python train.py --n_mels=64 --vocab_size=8027 --loss="sigmoid" --encoder_kernel_size=3 --text_encoder_bias="all" --text_encoder_parallel_block=false --muon_scale="match_rms_adamw" --nesterov=false --batch_size=256
Rows from block 3 of the text encoder, named by matrix and row number. Rows with one number belong to one neuron. Each number is 128 + 24 x the weight over its row's rms, rounded and kept within 0 to 255. All counts start at 0. After the name is the row's rms in percent of the matrix's.
# fc1: MLP up (text_encoder.blocks.3.mlp.fc1.weight, 1024x256), inputs 0-255
# fc2: MLP down (text_encoder.blocks.3.mlp.fc2.weight, 256x1024, transposed), outputs 0-255
fc1.705 102 [112 171 137 135 134 144 127 173 127 146 166 165 132 138 128 143 143 130 114 160 128 157 149 142 141 106 133 118 162 138 101 115 103 133 111 112 119 156 149 137 122 125 125 103 149 155 164 114  91 195 114 143  99 150 144 134 117 156 125 153  99 161 102 150 140 137 147  96 116  89 140 143 132 127 142 149 116  93 190 151 130 135 130  89  56  94 140 122 143 121 145 100 131 146 161 109 173  89 102 150 117 189 131 129 131  89 142  87 132 134 139 125 122 130 111 124 131 126 150 141 127 176  83 166 139 127  88  95  83  80 115 109 120 128 134 158 145 175 134 113 112 155 143 137 136 121 136 155  93 124 126 132 141  99 114  96 137 118 137 159 110 100  92  91 117 125  96 105 129  83 137 120 129  96  87 156 111 142 119 140  99 115 129 102 139 123 131 159  83 168 100 161 105 155 142  78 152 154 155 131 131 110  82 141 174 143 164 127 120 136  94 115 136  98  88 131 120  87 139 152 148 120 116 159  87 155 131 153 132 113 105 100 109 134 125 113 125 129 119 140 198 127 112 157 112 115 124 131 114  97 120 108  78 129 127 114]
fc1.706 091 [142 131 101 152 181 146 140 125 115 142 121 117  98 144 147 146 147 123  87  85 172 104 124 165 120 134 124 130 152 120 150  88 130 141 146 133 130 140 136 106 118 115 109 125 128 153 110  98 138 124 133 133 148 109 135 152 157 115 131 141 152 122  73 146 143 136 106 125 117 115 138 110  98 124 175 101 149 157 120 156 138 105 139 124 138 162 131  97 145 144 166 135 139 133 104 109 125 115 153 111 120 139  96 136 181 114 165 134 122 173 104 131 128 130 133  90 103 130 136 111 140  87 143 126 131 122 110 105  98 119 122 105 126 114 127 118 139 163 128 102 116 178 137 156 126 110  93 130 142  99 115 147 131 123  88  95 188 114 130 168  91 147 182 146 168 156  80 110 129 135 127 157 133 135 146 112 119  87 122 133  77 145 112 180 100  92 116  97 132 177 120 136 136 109  86 107 107 138 155 139  97  92 106 115 105 151  77 135 192 137 187 162 135 113 133 115 102  86 145 124 119  93  88 101 123  97 148 140 114 115 151  94  69 114 101 121 142 122 107 143 159 140 143 111 128 153 139 108 125 123 122 190 148  85 101  83]
fc1.707 097 [147 141 104 161 110 162 148 115 113 128 117 130 136 105 142  81 140 125 125 140 166 134 110 126 122 147 109 175 144 104 145 157 129 113  98 144 123 135 171 182 128 106 146 135 147 137 138 138 146 101 112 150 153 143  84 116 148 131 112 134 162 120 100 153 146 121  96 177 102 150 122 143  93 132  86 115 140 131  82 133 134 150 123  80 124 167  96 110 146 150 149  96 107 109  72 102 179 103 152 146 132 132 114  87 191 152 132 122  92 147 116 112  63 106 129 114 128 117 150 159  92 130 128 168 133 139 107 129 118 125 159 118 130 105 137 117 111  98 133  93 130 107 119 124 188 148 101 137 119 113 179 139 142 145 132 126 109  89 120 107 129 143 173 147  97 130  92 132 129 148 130 163  91 135 140 114 125 166 136 103 161  99 110 109 144 133 105 140 189 134 145  83 169 154 142 135  88 108  95 153 160 119 128 115  95 130 129 116 134 139 123 108 107 182 136 124 164 127 109 130 142  99 125 108 126 114  62 151 153 151 133 106 149 140 101 136 156  92 131 143 124 163 132 131 133 116 118 130 100  89 172 131 121 111 163  88]
fc1.708 093 [144 113 105 118 106 156 117 124 164 106 155  93  83 100 137 148 139 118 104 105  82 158 123 156 117 145 161  98 171 126 159 107 126 126 147 114 107 161 147 135 109 136 153 110 159 106 142 177 135 141  99 103 168 113 129 112 104 150 147  82 113 144 124 126  87 118 117  73 104 159 106 104 119 132 123 148  89 133 131 136 168 138 182 102 140 125 165 112 116 123 123  97 115 155 115 177 151 132 137 124 137 116 129 114 118 155 123 125 143 138 111 128 117  80 168 121 102 116 123 173 133 146  86 108 130 185 128 133  90 115 138 164 104  76  95 128  98 112 135 112 135  70 177  66 123 102  78  64 160 147 163 119 103 137 141 108 120 112 123 154 147 140 133  86 141  86 108 157 138 120 118 113 143 129 127 166 127 146 121 157 170 113 149 120 109 146 125 131 154 144 105 111 169 142 135 110 149 147 145 165 120  93 137 149  96 119 114 111 152  90 123 121 114 167 122 120 164 122 135 114 165 115 144 120 166  93 131 138 149 145 102 125 158 118 173 110 146 117 145 139 164 129 123 139 139 156 144 160 133 100 165 144 127 116 133 112]
fc1.709 099 [108 110  67 133 135 135 153 195 145 141 172 116 112 132 137 138 136 128 139 137 160 122 135 134 162 104 134 104 157 115 121 137 161 147 104 123 132 141  84 135 129 104 132 122  99 115 104  91 138 120 145 117 155 161 143 132 113 109 122 130 117 123 115 126 170 102 119 127 123 117 163 148  93 164 146 101 129 136 141  95 118 128  86 107 153  90 126 121 159 161 160 148 114 133 157 149 120 127 143 112 114 122 114 111 131  82 160  86 172 142 150 145 138 144 100 148 106 154 109 125 123 146 129 146 141 123 133 129 104 129 152 118 127 116 108 118 103 139 129 156 120 139  63 154 145 147 168 108 144 158 124 177 153 124 148 115 120 184  96  94 101 125 130 111 112 105  98 105 156 141 102 121  75 106 140 132 133 144  95 163 124 147 140 155 166 104 127 129  90 133  97 109  98 144 149 145 190  71 140 131 124 157  89 133 136 121 136 112 132  87 138 124 125 144 116 128 130 123 124 130 136 125 182 143  89  93 152 146 131 138 119  99  94 146 154  72 114 132 131 111 206 102 149 115 154 127  86 102 104 122 151 154  88 169 181  85]
fc1.710 106 [151 131 140 126 102 131 121 121 160 138 105  94 102 133 144 123 155 103 184 132 129 168 131 166 149 109 116 171  77 125 153 131 134 100 114 139 160  95 117 168 152  96 156 145 140  85 146 109 139  98 115 169 119 130 119 159 186 118 138 103 128 105 104 107 102 149 165 118 130 137 107 124 127 129 163 151  82 107 114 133 143 125 169 148  91 116  73 170 152  82 100 129 130 108 162 122 152 139 153 130 126 139 137 111 134  95  94 136 103 123 136  99 112 165 151 104 124 139 130 101 141 182  82  87 131 124 156 121 166 112 109 140 129  83 114 127 109 130 107 119 116 105 124  94 152 129 137 137 101 144 155 169  82 157  93 154 101 154 152 153 127 145 136 152  95 148 164 110  95 158 176  91 154 121 113 134 141 167 116 134 133 115 106 140 134 200 110 134 128 144 132 138 120 135 130 130 158 126  78 147  89 141 136  98 133  85 136 131 135 126 120 135 142 144 149 152 168 115 135 107 137 160 105 133 137 119 120 148 146 157 125 146 151 148 126  89 111  96 119  82 142 105 112 105 134 115 122 120 127 115 119 140 191 139  86 173]
fc1.711 094 [160  75 115 121 116 141 136 128 137 124  82 145 174 128 141 131 121 123 104 127 116 114  80  88  87 183 128 141 103  96 134 143 139 111 129 118 142 121 148 145 125 157 126  97 127 124 105 143 174 135 142 146 115 142 140 173  93 167 132 138 117 178  91  89 106 104 117 130 102 173 148 171 148 130 157 139 177 138 116 143 130 126 124 147 130 125 164 166 162 121 113 169  88 126 110 132 118 176 127  89 109 127 164  94 117 114 117 148 130 129 130  78 111 159 154 134 101 132 129 131 132 118 101 111 157 109 126 102 107 134  95 151 106 142 145 142 136 145 108 176 135 140 144 125 112 127 124 151 106 111  78 127 123 123 105 105  78 147 139 141 110 101 125 124 109 177 123 126 114 122  91 109 137  65 121 143  80 159 116 156 114 174 161  89 159 138  94 123 142 121 116 105 138 103 143 159 153  96 157 101 108 162 119 118 104 103 174  87 121 130 114 126 176 145 155  96  78 141 124 143 136 121  87 175  99 150 132 105 133 123 126 112 123 127 177 148 127 123 119 103 140 157 115 122 148 144 141  95 121 124 154  68 118 114 124 118]
fc1.712 099 [150 134  86 112 129 123 129 130 112 150 164 132 160 109 105  96 138 123 129 147 107 131  91 127 112 148 117 144 139 137  75 128  85 119 144 122 190 100 120 120  91  67 155 109 126 146  93 134 157 143 108 152 115 125 125 126 116  84 149 131 135 100 148 163 140 104 137 133 109 154 132 125 120  99 103 156 130 160 163  94 166 150 156 154 179 115 182 140 135 131 151  86 142 113 155 120 148  74 134 128 129 106 139  89 117 101 123  73 104 108  98 143 167 118  65 121 137 124 163 132 105 122  90 107 120 113 157 108 133 143 106 109 115 119 150 153 173 118  88 147 145 108 132 137 119 118 166 146  89 137 193 131 122 134 140  93 169 137 142 140 125 131 127 143 148 108  94 147 124  84 105 135 154 125 172 133 115  92 149 120 125 141  90 123  78 138 186 104 146 119 142 148  99 140 130 148 142 127 131  90 129 151 108 139  99 134 109 123 140 130 134 105 124 152 156 114 125 163 139 135 132  99 109 130  89 115 120 135 127  90 141  92 154 132  98 170 167 105 156 157 116 164 167  95 109 164 134 122 108 144 133 135  95 160 137 114]
fc1.713 096 [150 125 153 129 125 137  77 137 144 107 134 144 175 113 168  95 106 142  74 128 127 109 105 125 120 122 177 141 165 126 155 146 109 128 116  96 136 194 166 147 138 145  80 140 128 145 164 153 151 132 117 182 113 173 140 120 141 120 132  96 105  97 128 137  85 160 146 126  95 100 133 141 175 102 116 106 138 135 106 140 145 110 117 192 122 118 100 145 163 138 172 124 108 171 123 148 117  93 127  96 138 150 129 119 156 134 128  89 102 152 119  83 154 151 108  90 113 164 146 130 115  84 115 104 136 127  87 125 104  93 114 143 162 130 122 120 153 138 150 100 128 132 113 128 167 143 118 120 105 109 143 115 102 112 116 107 149 135 180 126 129 134 114 104 103 148 125 128 101  91 120 164 129 126 167 136 101 142 129  96 103 162 131 162 110 142 135  90 104 147 132 124 110 164 152 132 160 117 104 166 107 141 129 123 121 126 109  96 132 112 111  79  97 141 140  87 108  76 126 130 164 176 150 140 111  91 121 129 148 112 106 101 154 139 138 129 141 104 116 153 147 169 124 156 121  89 146 134 120 175 133 132 153 156 152  78]
fc1.714 089 [130 102 145  82 120 133 148 122 110  93 122  99 139 114 169 117 124 146 109 135 134 113  98 131  84 153 110 130 148 144 132 115 161 126 167 125 118 131 140 107 158 136 164 128 167 181 105 123 141 127 100 138 161 133 115 124 150 146  97 138 132 103 116 149 103 162  45  85 143 151 146 112 151 114 169 120 148  94 134 143 105 136 145 129 103 125 140 122 128 133 144 153 128 118 134 140 122 132 162 136 113 133 105 144 123 135 114 157 151 125 144 147 115 127 133  97 126 122 115 149 102 126 129 110  93 121 119 138 137 141  76 107 125  73 109 130 123 137 111 125 123 149 156  87 111 160 140 140 143 149 100 159 148 120 137 129  89 148 100 136 124 123 134 107  79 121 153 155 147 177 112 100  94 111 148 148 151 159 187 162  94 110 121 122 103 136 152 124 105 140 109 102 141 148 122 141  75 156  53 163 148 126 169 129  87 136 110  84 131 139 133 114 146 137 112 124 122  74 114 144 121 117 153  96 152 104 107  98 155 177 127  97 145 135 163 165 146 167 188 102  93 113 122 101 115 124 127 124 115  97 123  75 197 115 157 108]
fc1.715 093 [139 150  71 143  97 159  96 104 109 132 186 126 125 120 116 166 127 117 110 126 100 118 123 110  94 124 109 101 103 115 105 128 148  95 111 127 111 159 133 171 121  99 149 151 122 114 106 141 158 131 137 161 134 127 125 119 144 152 128 116 104 148  70 146 134 110  76 108 153 167 157 127 125 152 154 147 122 117 107 136 159 118 174 109 190 109 171 132 137 110 119 130 125 135 116 134 148  85 137 130 128 113 147  94 112 149 112 146 149 123 130 123 139 167 160 106 140 119 116 171 121 103  89 114 138 149 140 110 179 139 120 162 153 136  87 143 151 104 129  97  76 149 168 116 126 121 143 123 159 128 123 199 113 105  60 152 143 153 130 159 125 148 110 118 153 112 121 163  99 135  91 147  98 117 165 180 143 122  89 135 164 130  90 136 136 135  98 107 133 130  83 101 137 123 125  98 110 137  86 138 157 114  91 117 129 143 109 137 133 100 123 123 139 169 126 114 143  86 125 183 130 131 127  87 105 127 128 136 113 132 113 104  98 129 124  92 134 113 115 142 180 113 160  99 127 128 112 145 130 104 162 183 154 169 138 121]
fc1.716 096 [133 107 147  75 147 124 113 128 131 146 112 150 115 146  66 108 128 126 113 151 175  88 151 152 150 103 144 144 128 164 157 141 156  88 112 145  98 148 121 132 119 152 156 169  95 176  95 117 144 145  84 134 129 149 121 150 147 166 134 159 155 126  98 143 127 176 132 153 202 124 106 132  91 131 130  73  81 159 178 162 120 146 111 131 171 153 126 108 140 110 131 103 122 113 108 127 151 103 167 150 130 161 128 161 120 129 160  94 139  88 123 123 154 134 132 104 103 125 143 114 138 127 150 147 122 156 133 159  89 120  93 157 130  78 154  99 108 163 105  96 108 101 164 109 121 117 109  90 103 128 148 128 152 140  85 144 106 121 111  75 120  89 118 103 128  96 120 139  91 113 165 125 128 139  70 133 110 144 138 168 142  95 103 129 153 140 139 139 125 165 136 130 120 137 122 113 151 115 119 107 131 140 141 157 107 119 146 124 108 143 128 124  87 137 127  87 151 138 122  95 133 117 154 120 168  92 112 152 105 102 143 129 122  95 114 136  94  82 125 112  92 137 119 130 125 114 153 126 130 145 120 115 135  80 124 174]
fc1.717 096 [122 143 165 109 120 150 143  89 122 109 155  93  97 131 120 113  90 106 163 151 143 150  59 123 125 112 143 100 128  76 124 110 151 100 119 183 160  87 110 123 126 105  96 134 125 160 139 135 118 121 131 118 111 117 140 133 140 117 125 175 164 154 117 158 125  94 153 138 118 110 122 106 117 159  79 150 146 122 153 149 114 112 124 125  98 113 135 132 158 119 145 126 117 112 125 116 126 119 116  98 117 150 121 127 123 152 155 149 141 113 172 162 143 130 152 127 123 138 159 165 150 146 171 101 127 133 139 155 119 120 131 122 129 132 172 125 150  97 152 122 189 157 150 115 158 164 187 107 101 112 121 151 133  77 103 136 132 154  86  64 158 101 123 144  94  84 145 172 109 102 102 113 122 122 113 110 109  92 108 132  82 102 125 165 176 162 116 130 130 160 133 129 156 142 115 175 104 120 119 128 157 120 109 109  89 163 138 131  94 114  90 114 196 117 122 124 122 144 162 103 147 129 152 122 140 126  83  96 123 140 115 130 120 129 172 125 129 156 164 163 148 139 146 116 126 128 144 131 106 163  95 130  71 125 139 118]
fc1.718 105 [127 124 120 141 151 123 144 140 140 138 111 137 144 117 133 137 175 103 153 164 115 172 145 104  79 174 118 124 123 150  82 110 141 129 159 112 106  89 134 113 149 105 150 122  71 119 145 117 133 144 137  94 144 121 155 126 112 119 118 120 126 152 134 143 131 156 120 130  99 105 107 143 118 175 101 125  66 132 142 142 154 110 149  89 103 154 167 132 145 110 122 106 132  97  98 137 106  84 178 120 163 110 131 138 124 105 140  62 162 120 135 139 128 129 143 146  93 116 160 133 179 115 125 121  90 148 171  94 157 130 111 112 121 143  76 142  76 171 142 123 125 144  96 128 159 111 125 124 133 173 198  72 137 148 117 147 139 180 136 144 146 139 112 152 147 117 145 142 118 116 143 102 132 157 138  92 149  86 107 102 112 101 109 122  85 117 105 121 114 167 117 122  85 116  99 103 123 151 128 197 120 133 103 118 104 144 140 128 158 108 114 107 131 155 122 120 135 124 105 118 124 137 153 181 123  96 112 119 144 165 159  95 149 101 153 120 121 112 165 156 144  66 124 132 123 132 169 121 115 126 106 122 126 120 133 121]
fc2.705 098 [121 123 137 150 165 150 126 129 105 152 144 112  92 135 104 160 109 111 104 137  86  75 117  91  90 129 111 126  64 108  96 116 112 135 168 164 179 146 110 123 136 133  93 112 142 101 145 148 110 109 120 122 141 185 103 164 154 123 143 141  90 127 179 110 127 111 164 134 119 139 121 136  99 125 124 102 100 107 119  95 117 157 106 131 121 120 116 100  97  88 143 132 152 142 110 124 144  86 110 156 147 123 109 134 129 112 133 121 105 103 160 124  86 128 146 139 108 114 136 113 121  87 136 136 135 147 136 122  99 169 136 141 184 138 163 135 145 149 109 142 148 111 104  98 124  71 122 137 154 127 174  96  96  91  92 157 111 122 158 139 118  92 132 160 143  87  93 137  93 116 138 160 116 151 123 144 108 154 135 120 121 112 149 153 136  98 125 192 153 152 142 138 157 132 103 136 154 124 135 169 139 179 128  84 141 105 105 126 120 175 180 145 175 158 157 105  94 128 107 116 116 105 126 157 121 131  83 115 132 104 171 140 143 127 162 144 102 139 175 131 143  94 158 152 131 122 129 132 106 140  91 122 108 143 134 147]
fc2.706 110 [107 166 102  97  79 173 106 205 132 162 109 143 113 118 134 126 130 112  97 103 154 141 165 153 111 161 119 101 117 109 103  93 135 187 143 102 117 133 145 120 117 142  98 115 133 113 109 134 122 144 179 137 135  97 163 135  90 145 162 110 106 110 140 131 157 147  81 151 157 124 145 113 149 129 123 132 130 101  91 157 139  80 183  84 124 130 152 119 133 116 113 175 130 119 152 150 102 100 154  98 142 165 133 137 139 151 121 116 146 187 100 163  83 100 152 147 171 135 136 134 114 104 110 141 121 135  98 116 102 136  82 121 129 125 131  80 107 133  93 115 122 130 117 167 117 152 105 146 126  97 148 156 115  83 156 138 125 125 103 157 119 144 176 124 186 131 129 143 139 141 116 169 118 139  97 114 143 131 100 119  94 164 106 111 154 125 136 118 144 138 169 147 120 105 111  99 138 129 138  70 126 126 142 104 145 135 162 143 137 114 125 127 154 132 128 121 153 123 119 145 172 139 100 107 122 117 125 156 124 137  92 103 142 153  97  86 119  92 118 157 126 113 154 121 149 106  98 160 122 110 125 169 122  75 113 118]
fc2.707 132 [112 123 148 145  97 158 129 162 137 146 105 129 106 152 145  89 114 123 105 100 110  86 160 130 144 179 138 138 121 109 154 149  98 139 137 206 145 117 131 177 138 115  76 126 137 136 161  80 136 139 164 113 119  85 119 134 162 150 125 139 174  92 134  94 137 115  97 152 118 144 155 127 137 104  49 122 148 114  97 107 159 119 111 144 155 160 107 171 109  90 135 148 139 117 110 138 143 171 172 132 131 118  99 145  96 123 130 175 111 139  90 185 119 181 131 106 141 132  94 167 154 135 126 150 110 125 125 131  93 125 114 151 125 124 136 147 111 118 114 135 171 154 115 152 156 110 131 148 144 149 128  91 128 119 130 147 114 134 143 115 115 125 112 160 115 147 130 120 144 104  90 138 149 130  86 102 134 195 116 141 158 132 124  94 132  80 119  85 125 143 107 102 106 110 127 145 139 154 149 108 131 131  86 128 131 121 103 141 131  93 128 131 150 132 131 137 153 112 100 148 123 155 157  97 135  87  96 158 117 116 115 165 138 128 121 138 152 135 115 126 101 162 135 149  95  69 133  93 110 110 152  82 127 108 114  95]
fc2.708 124 [132 108  90 143 126 124 118 109 209 142 135 112  98 117 131 130 109 117 105 116 163 134 163 118 123 153  84 120 140 134 121 162 152 123 147 148 100 101 117 172 115 112 154 117 135 153 148 156 105 121 130 147  99 119 148 111 109 128 122 131  92 185  76 163 119 135 124 156 108 138 150  90 122 163  99 121  61 110 154 120 148 167 103 136 172 142 154 114 116 160 112 163 171 135 116 164 147 120 110 124 128 115 114 130 115 109  85 123 157 108 145 107 100 143 129  93 145 127  78 138  89 176 108 166 148  93 116  87 122 124  95 156 153 116 146 125  98 130 105  67 139 137 133 138 119 122 136  84 131  99 126 118 123 127 163 141 133 126 124 122  95 102 152 158 148  81 106 119 117 122 127 108 128 130 119 144 148 146 117 170 135 146 120 114 141 171 191 153 149 121 105 121 157 135 158 112 130 118 141 102 137 142 146 109 151 153 135 133 129 101 122 119 104 156 142  90 106 135 162 100 116  94 132 120 135 142 156 144 125 151  70 143  84 150 123 175 109 144 152 150 115 138 107 110 132 104 151 113 138 141 195 133 112 154 168  94]
fc2.709 106 [114 141 122 120  93 153 128 165 185  94 137 120 142 130 148  92  91 100 128 145 170  95 162 160 154 131 133 107 129 144 113  72 123 145 142 102 176 136 121 119 172 147  89 116 137 138 106 158 140 122 120 169 107 182  94 130  92 142 153 119 122  81 151 112 135 123 166 131 116 136 186 116 134 143 111 116 141 129 150 141 128 132 123 123 181 116 122 158 126 171 142 145 122 153  95  92 147 134  93 120 112 120 146 139  72 107  99 103 106 117 147 118 160 159 152 132 122 127 159 108 138 111 137 133 112 114 129 123 153 149 127 138 141 110 135 100 141 173 127 164 161 155  69 115 117  89 135 113  83 151 122 129 118 140 125 109 142 150 130 122  80 107 173 158 131 143 121 124 155 132 107 105 138 114 121 151 147 131 139 139 140  99 132 162 140 124 131 126 179 134 128 124 125 154 144 145 114 104 143 104 163 109 127 123 165  93 104 128 107 129 102 107 115 162 154 127 107  94 112  86 121 123 162 135 116 139 163 134  53 121 100 126 115 125 134  86 130 126 139 147  90 127 153  97 154 170  94 142  61 110 110 120 184 148  98 115]
fc2.710 094 [100 141 134 124 101 158 135  74 104 110 135  94 111 146 138 143  91 115 122 122 116  96 130  78 120 137 117 148 107 137 109 138 162 137 148  94 146 127 152 134 155 135 156  99 116 129 133 128 126 161 136 110 149 131 129 120 144 104 117 136 132 100 141 130 143 121 121  98 121 146 144 101 144 107 135 132 137 133 136 140 126 107 133 121 153 148 120 152 111 119 166 120 122 119 132  71 109 163  99 126 130 144 125 133 105 117  82 116 125 112 113 145 193 146  98 131 128 137  80 135 139 118 119 103  82 150 102  86 128 167 152 124 123  99 123 102 156 117 128 126 142 156 141  98 150 156 109  96 138 136  84 141 111 153  96  76 136 106 133 177 115  93 166 161 132 143 130 112 113 144 101 126 160 179  91 141 128 208 124 163 152 101 113 118 114 115 143 120 183 135 127 132 165 108 119 165 147  97 134 123 121  84 203 133  86 129 140 127 124 114 102  95 117 120 163 126 141  98 163 127 144 129 159 120 158 154 199 120 102 129 132 145 103  83 139 121 144 150 143 138 100 147 176  87 136 132 123 110 104 130  91 124 183 191 111 123]
fc2.711 087 [124 156 135  97 117 168 147  91 129  83 161 122 123 111 133 147 136 139 154 120 122 147 161 124 110 116 106 101 149 135 137 104 116 113  90  92 119  98  93 141 173 118 163 138 134 132 137  92 126 152 141 118 140 129 149 146 102 143 150 121  90 162 113 142 103 133  87 179  88 124 155 131 152 138 141 114 113 120 127 151 141 119 107 102 108 135 126 121 109 143 113 113 147 137 119 170 107 138 148  95 104 117 117 132 135 133 112 127 117  78 133 110 160 124 191 127 175 162 146 158 129 131 130 106 129 119  95 196 147 153 130 129 141 123 178 105  92 127 121 174 173 173  94 142 166 105  93 112 113 139 116 103 161 106 110 101 108 168 146  68  97 121 128 107 114 120  91 111 163 138 112 124 158 134 117 120  91 131 112 149 144 139 145 159 124 123 133 174 149 111 153 132 119 160  94 120 149 147  96 135 165 102  67  79 137 142 112 120 111 119  84 143 190 152 159 112 144 115 110 150 107  82 137 147 158 171 127 161 128 141  92 112 143 121 135 160 126 143 117 131 157  76 128 126 135 105 151  93 139 140 127  94 107 142 129 123]
fc2.712 086 [125 135  92 166  92 128  96 138 169 115 151 100 123 100 149 131 116 103 172 131 119 163 130  70 119 145 143  89 136 150 103  98  95 100 146 158 164 137  81 143 117  92 119  98 144 113 179 123 117 152 112 102 166 129 128 151 167  88 168 160 140 109 134 149  99 128 115  97 136 153 157 105 109 154 139  97 105 164 100 100 166  96  99 137 107 117 103  97 126 105  87  92 157 149 120 165  81 136  94 157 149 131 116 131  98 161 152  84 158 164 138 123 124 108 147 125 134 134 127  96 147 115 110 128 100 117 115 137 164 138 139 112 124 140 135 124 137 119 112 134 162  74 121 107 160 140  80 112 117 131 132 126 140 161 102 145  80 111 145 148 159 142 114 161 136 141 100 140  93 133 142 205 112 109 108 120 136 125  86 132 130 119  89 127  96 137 144 110 160 171 148 131 140 105 126 153 124 163 101 115 122 148 132 114 139 139 163  91 121 142 134 119 121 130 130 194 148 143 124 104 116 133 122 130 143 132 163 141 101 100 143 149 136 116 141 124 112 186 151 120 142  85 102 167 127 116 148 107 143 143 128 144  94 148 124 157]
fc2.713 108 [107 117 110 131 161 149  61 143 160 141 129 170 163 136 118 113 143 101  79 148 119 131 131 140 144 103 165 109  88  78 102 162 110 125 146 128 178  80 150 135 165 152 137 130 106 157 168 137 172 124 157 124 133 145 128 142 133 136 157 150 140 118 119 142 146 138 139 141 127 145 136 117 134  90 111 130 154 108 131 155 160 123 110 108 134 138 114 148 106 124 122 114 179 114 117 142 147 148 147 150 159 141  97 151 125 144 171  93 136 135  78 139 129 164 137 157 133  81 124 135 108 126 135 128 136 119 100 105 143 152  95 127  66 107 158 119 117 116  89 120 153 119  96 134 118 106 110 133 116  93 139 128 167 111 157 127 155 153 156 107 153 129  90 119  88 131 106 112 116 160 123 147 107 161 140 157 130 106  87 102 117 109 152 107 119 132 121  95 155 169 181 155 124 150  87 116 133 110  83  95 106 162 114  80 119 129  84 127 165 133 111 137 138  84  97 105 152  86 125 166 135 136 117 140 105 153 128 139 116 107  92 149 101 149 155 130 114  79 161 122 156 170 146 118 150 146 125 101 127 152 176  86 131 139 108 131]
fc2.714 091 [118 145 139 140 116 136 119 149 136 112 155 117  97 109 119 118 149 151 117 106 155 120 144 106 142 116 107 145 117 122 166 133  68 136 119 122 119  81 123 167 163 172  75 125 110 130 102 155 150 151 113 168 139  91 152 149  95 127 118 122 153 131 121 116 115 130 126 147 195 123 114 134 124 115 128 123 149 140  86  99 118 128 117 111 101 126 145 120  87 121 144 145 160  92 155 120  85 108 157 145 123  94 137 150 133 161 121 145 129 145 119 150  88  85 151 130 140 139  97 114 122 138  99  93 109 123 145 154 158 166 135 147 113 113 127 149 120  95  99 161 110  83  87 154 160 103  65 129 149 162 204 146 188 121 151 120 154 136 115 100 158 119 125  95 106 137 167 104 129 150 155  89 124 118  91 158 119 175 149 148 152 134 141  98 142 120 126 118 143 141  88 127 115 148 116  95 110 190 107 133 146 100 136 163 119 145 106  94 115 113  36 106 141 147 115 151 132 163 121 146 120 117 150  92 147 134 147 103 146 117 142 125 106 113  89 149 132 171 117 125 110  99 121 136 142 133 122 134 119 126 148 124 142 112 135 153]
fc2.715 131 [ 89  86  89 109  65 114 111 131 165 160 181 116 154 136 125 131 120 142 108 112 116 149 134 115 108 101 110 132  94 114 145 161 121 148 114 157 147 117 112 129 128 130 143 146 125  96 119 127 120 112 128 132  97  81 195 178 148 106 138 112  96 149 131  96 160 145 116 141 139 151 128 102 150 140 144 140 118 106 103 134 103 108 125 130 176 167 150 140  88 135 116 151 126 116 164 127 104 154 139 107  93 129 157 112 111 158 127 157 170 150 149  57 119 152 106 107  97 173 110 104 156 114  80 102  81  72 151 154 116 156 104 159 142 142 110 131 124 121 119 111 101 124 104 120 119 134 160  95  96 150 124 170 101 121 137 143 133 102 121 119 109 135 119  95 174 103 152 113 120 171 128 155 159 140  96 137 123 150 122 111 139 141 122  93 142 129 145 135 118 150 131  89 166 123 127 116 122 173 110 152 111 134 112  86 130 167 130 120 129  98 124  90 137 127 120  97 142 130 137 123 151 117 146 161 134 120 139 114 148 148 104  93 102 148 139 119 134 109 122 183 128 105 125 151 134 136 166 129 133 119 216 133 155 110 116  82]
fc2.716 086 [102 119 140 126 135 116 133 145  79 109 135 153 133 143 103 151 108 103 137 124 128 108 103 131 162 138 104 101 151 133 111 147 131 129 123 131 145 114 137 119 108 136 112 119 135  88 115 115 135 140 103 158 153 164 164 104 152 104 142 132 118 128 100 136 110 143  98 110 148 157 109 189 136 155 156 161 106 143 118  89 148 132 124 160 112  94  68 174 119 152 134 144 153 104 110  99 134 124 131 113  89 143 146 160 125 145 142 114 110 101 125 176 125 124 170 135 158 110 158 122 157 144 133  69 101 142 115 103 160  98 162  94 105  96 131  90 170 130 123 135  84 128 134 117 149 112 101 155 163 121 147 135 154 155 132  85 139 158 161  98 110 122 107 154 133 110 110 144 122 124  88 142 158  96 129 110 140 138 157 190 114 149 143 176 104 107 146 109 107 131  93 154  74 118 136 137 125 152 147 120 123 120 146 176 120 118 136 129 130 167 106 181 128 133 159 149 107 124  90  87  76 119 148 151 142 151 110 100 104 130 144 157 138  67 113 154  97 158 105 108 115 113 172  85 136 112 131 129 143 159 172 103 125  84 147 115]
fc2.717 093 [100 163 103 125 145 123 109 111 139 134 128 116 165 141  89 120  79  98 108  95 137 132 110 114 157 110 137 163 103 119 143 151 108 129 114 116  97 146 140 148 146 111 158 115 107 106  96 165 121 171 141 117 149 156 133 147 124 164 145 128 131 133 139 128 110 110 157 100  99 104 141 171 122 116 117 129 136 145 123 130 152 146 111 146 119 136 146 134 138 135 105 156 148 113 148 152 102 147 139 103 114 147 119 134 142 106 156 137 139 106 146 129 135 127 176 151 166 141 104 166 108 197  84 121 124 119 119 160 125 137 136 160 117 175 142  97 143 110 135 137 138 149 177 146 117 123 124 122 124 116 124 181 108  98 120 132 140 128  77 125 109 110 114 143 109 114 152 110 123  99 128 115 140 119  68  99  84  92  88 136 179 133 123 159 130 114  67 140 167 150 211 164  66 145 137 127 111 114 142 128 122 107 128 108 146 116 142 135 118 146  93 141 182 109  99 106 166 131 158  51 155 125 174 150 120 131  94  85 114  89 134 104 169 134 138 124 132 143 111 104 133 146 118 119  93 127 143 147 117 132 131 131  68 133 129 106]
fc2.718 103 [107 145 165 121 138 133 149  93  96 147 118 145 103 127 109 113 121 150 151 111  83 143 109 147  93 102 136 154 114 131  76 124  95 153 163 102 172 119 131 111 159 118 100  83 126 113 143 110 154 142 105 156 152 109 120 140 143  90  77 134 162 119 164 131 104 139 161 130 143 126 108 114 103 127 127 125  90 136 152  79 124 125 132 113 119  69 155 108  70 128 145 125 110 130 120 135 110 110 142 163 142 124 114 133 178  78 117 109 155 143 146 130  99 153  81 117 135 143 120 134 120 106 149 132 164 158 143 144  96 146 131  85 147 157 168 120 166 112 153 105 127 126 150  78 118 126 104 111 150 133 152 146 135 123 130 133 111 153 172 148 130 126 140 146 121 129 108 136  82 114 133 149 103 118 131 181 126 105 133 140 134 152  97 133 116 119 133 173 114 115 126 167 118 110 104 138 122 138 106 119 169 130 168  75 172 178 123 130 169 121 174 102 111 140 153 125 148 142 156 131 158 132 127 190 143 103 108 131 150 102 104 140 120 106 117 134  50 105 157 142 130 119 109 122 100 135 113 100 127 152  87 183 139  92 140 126]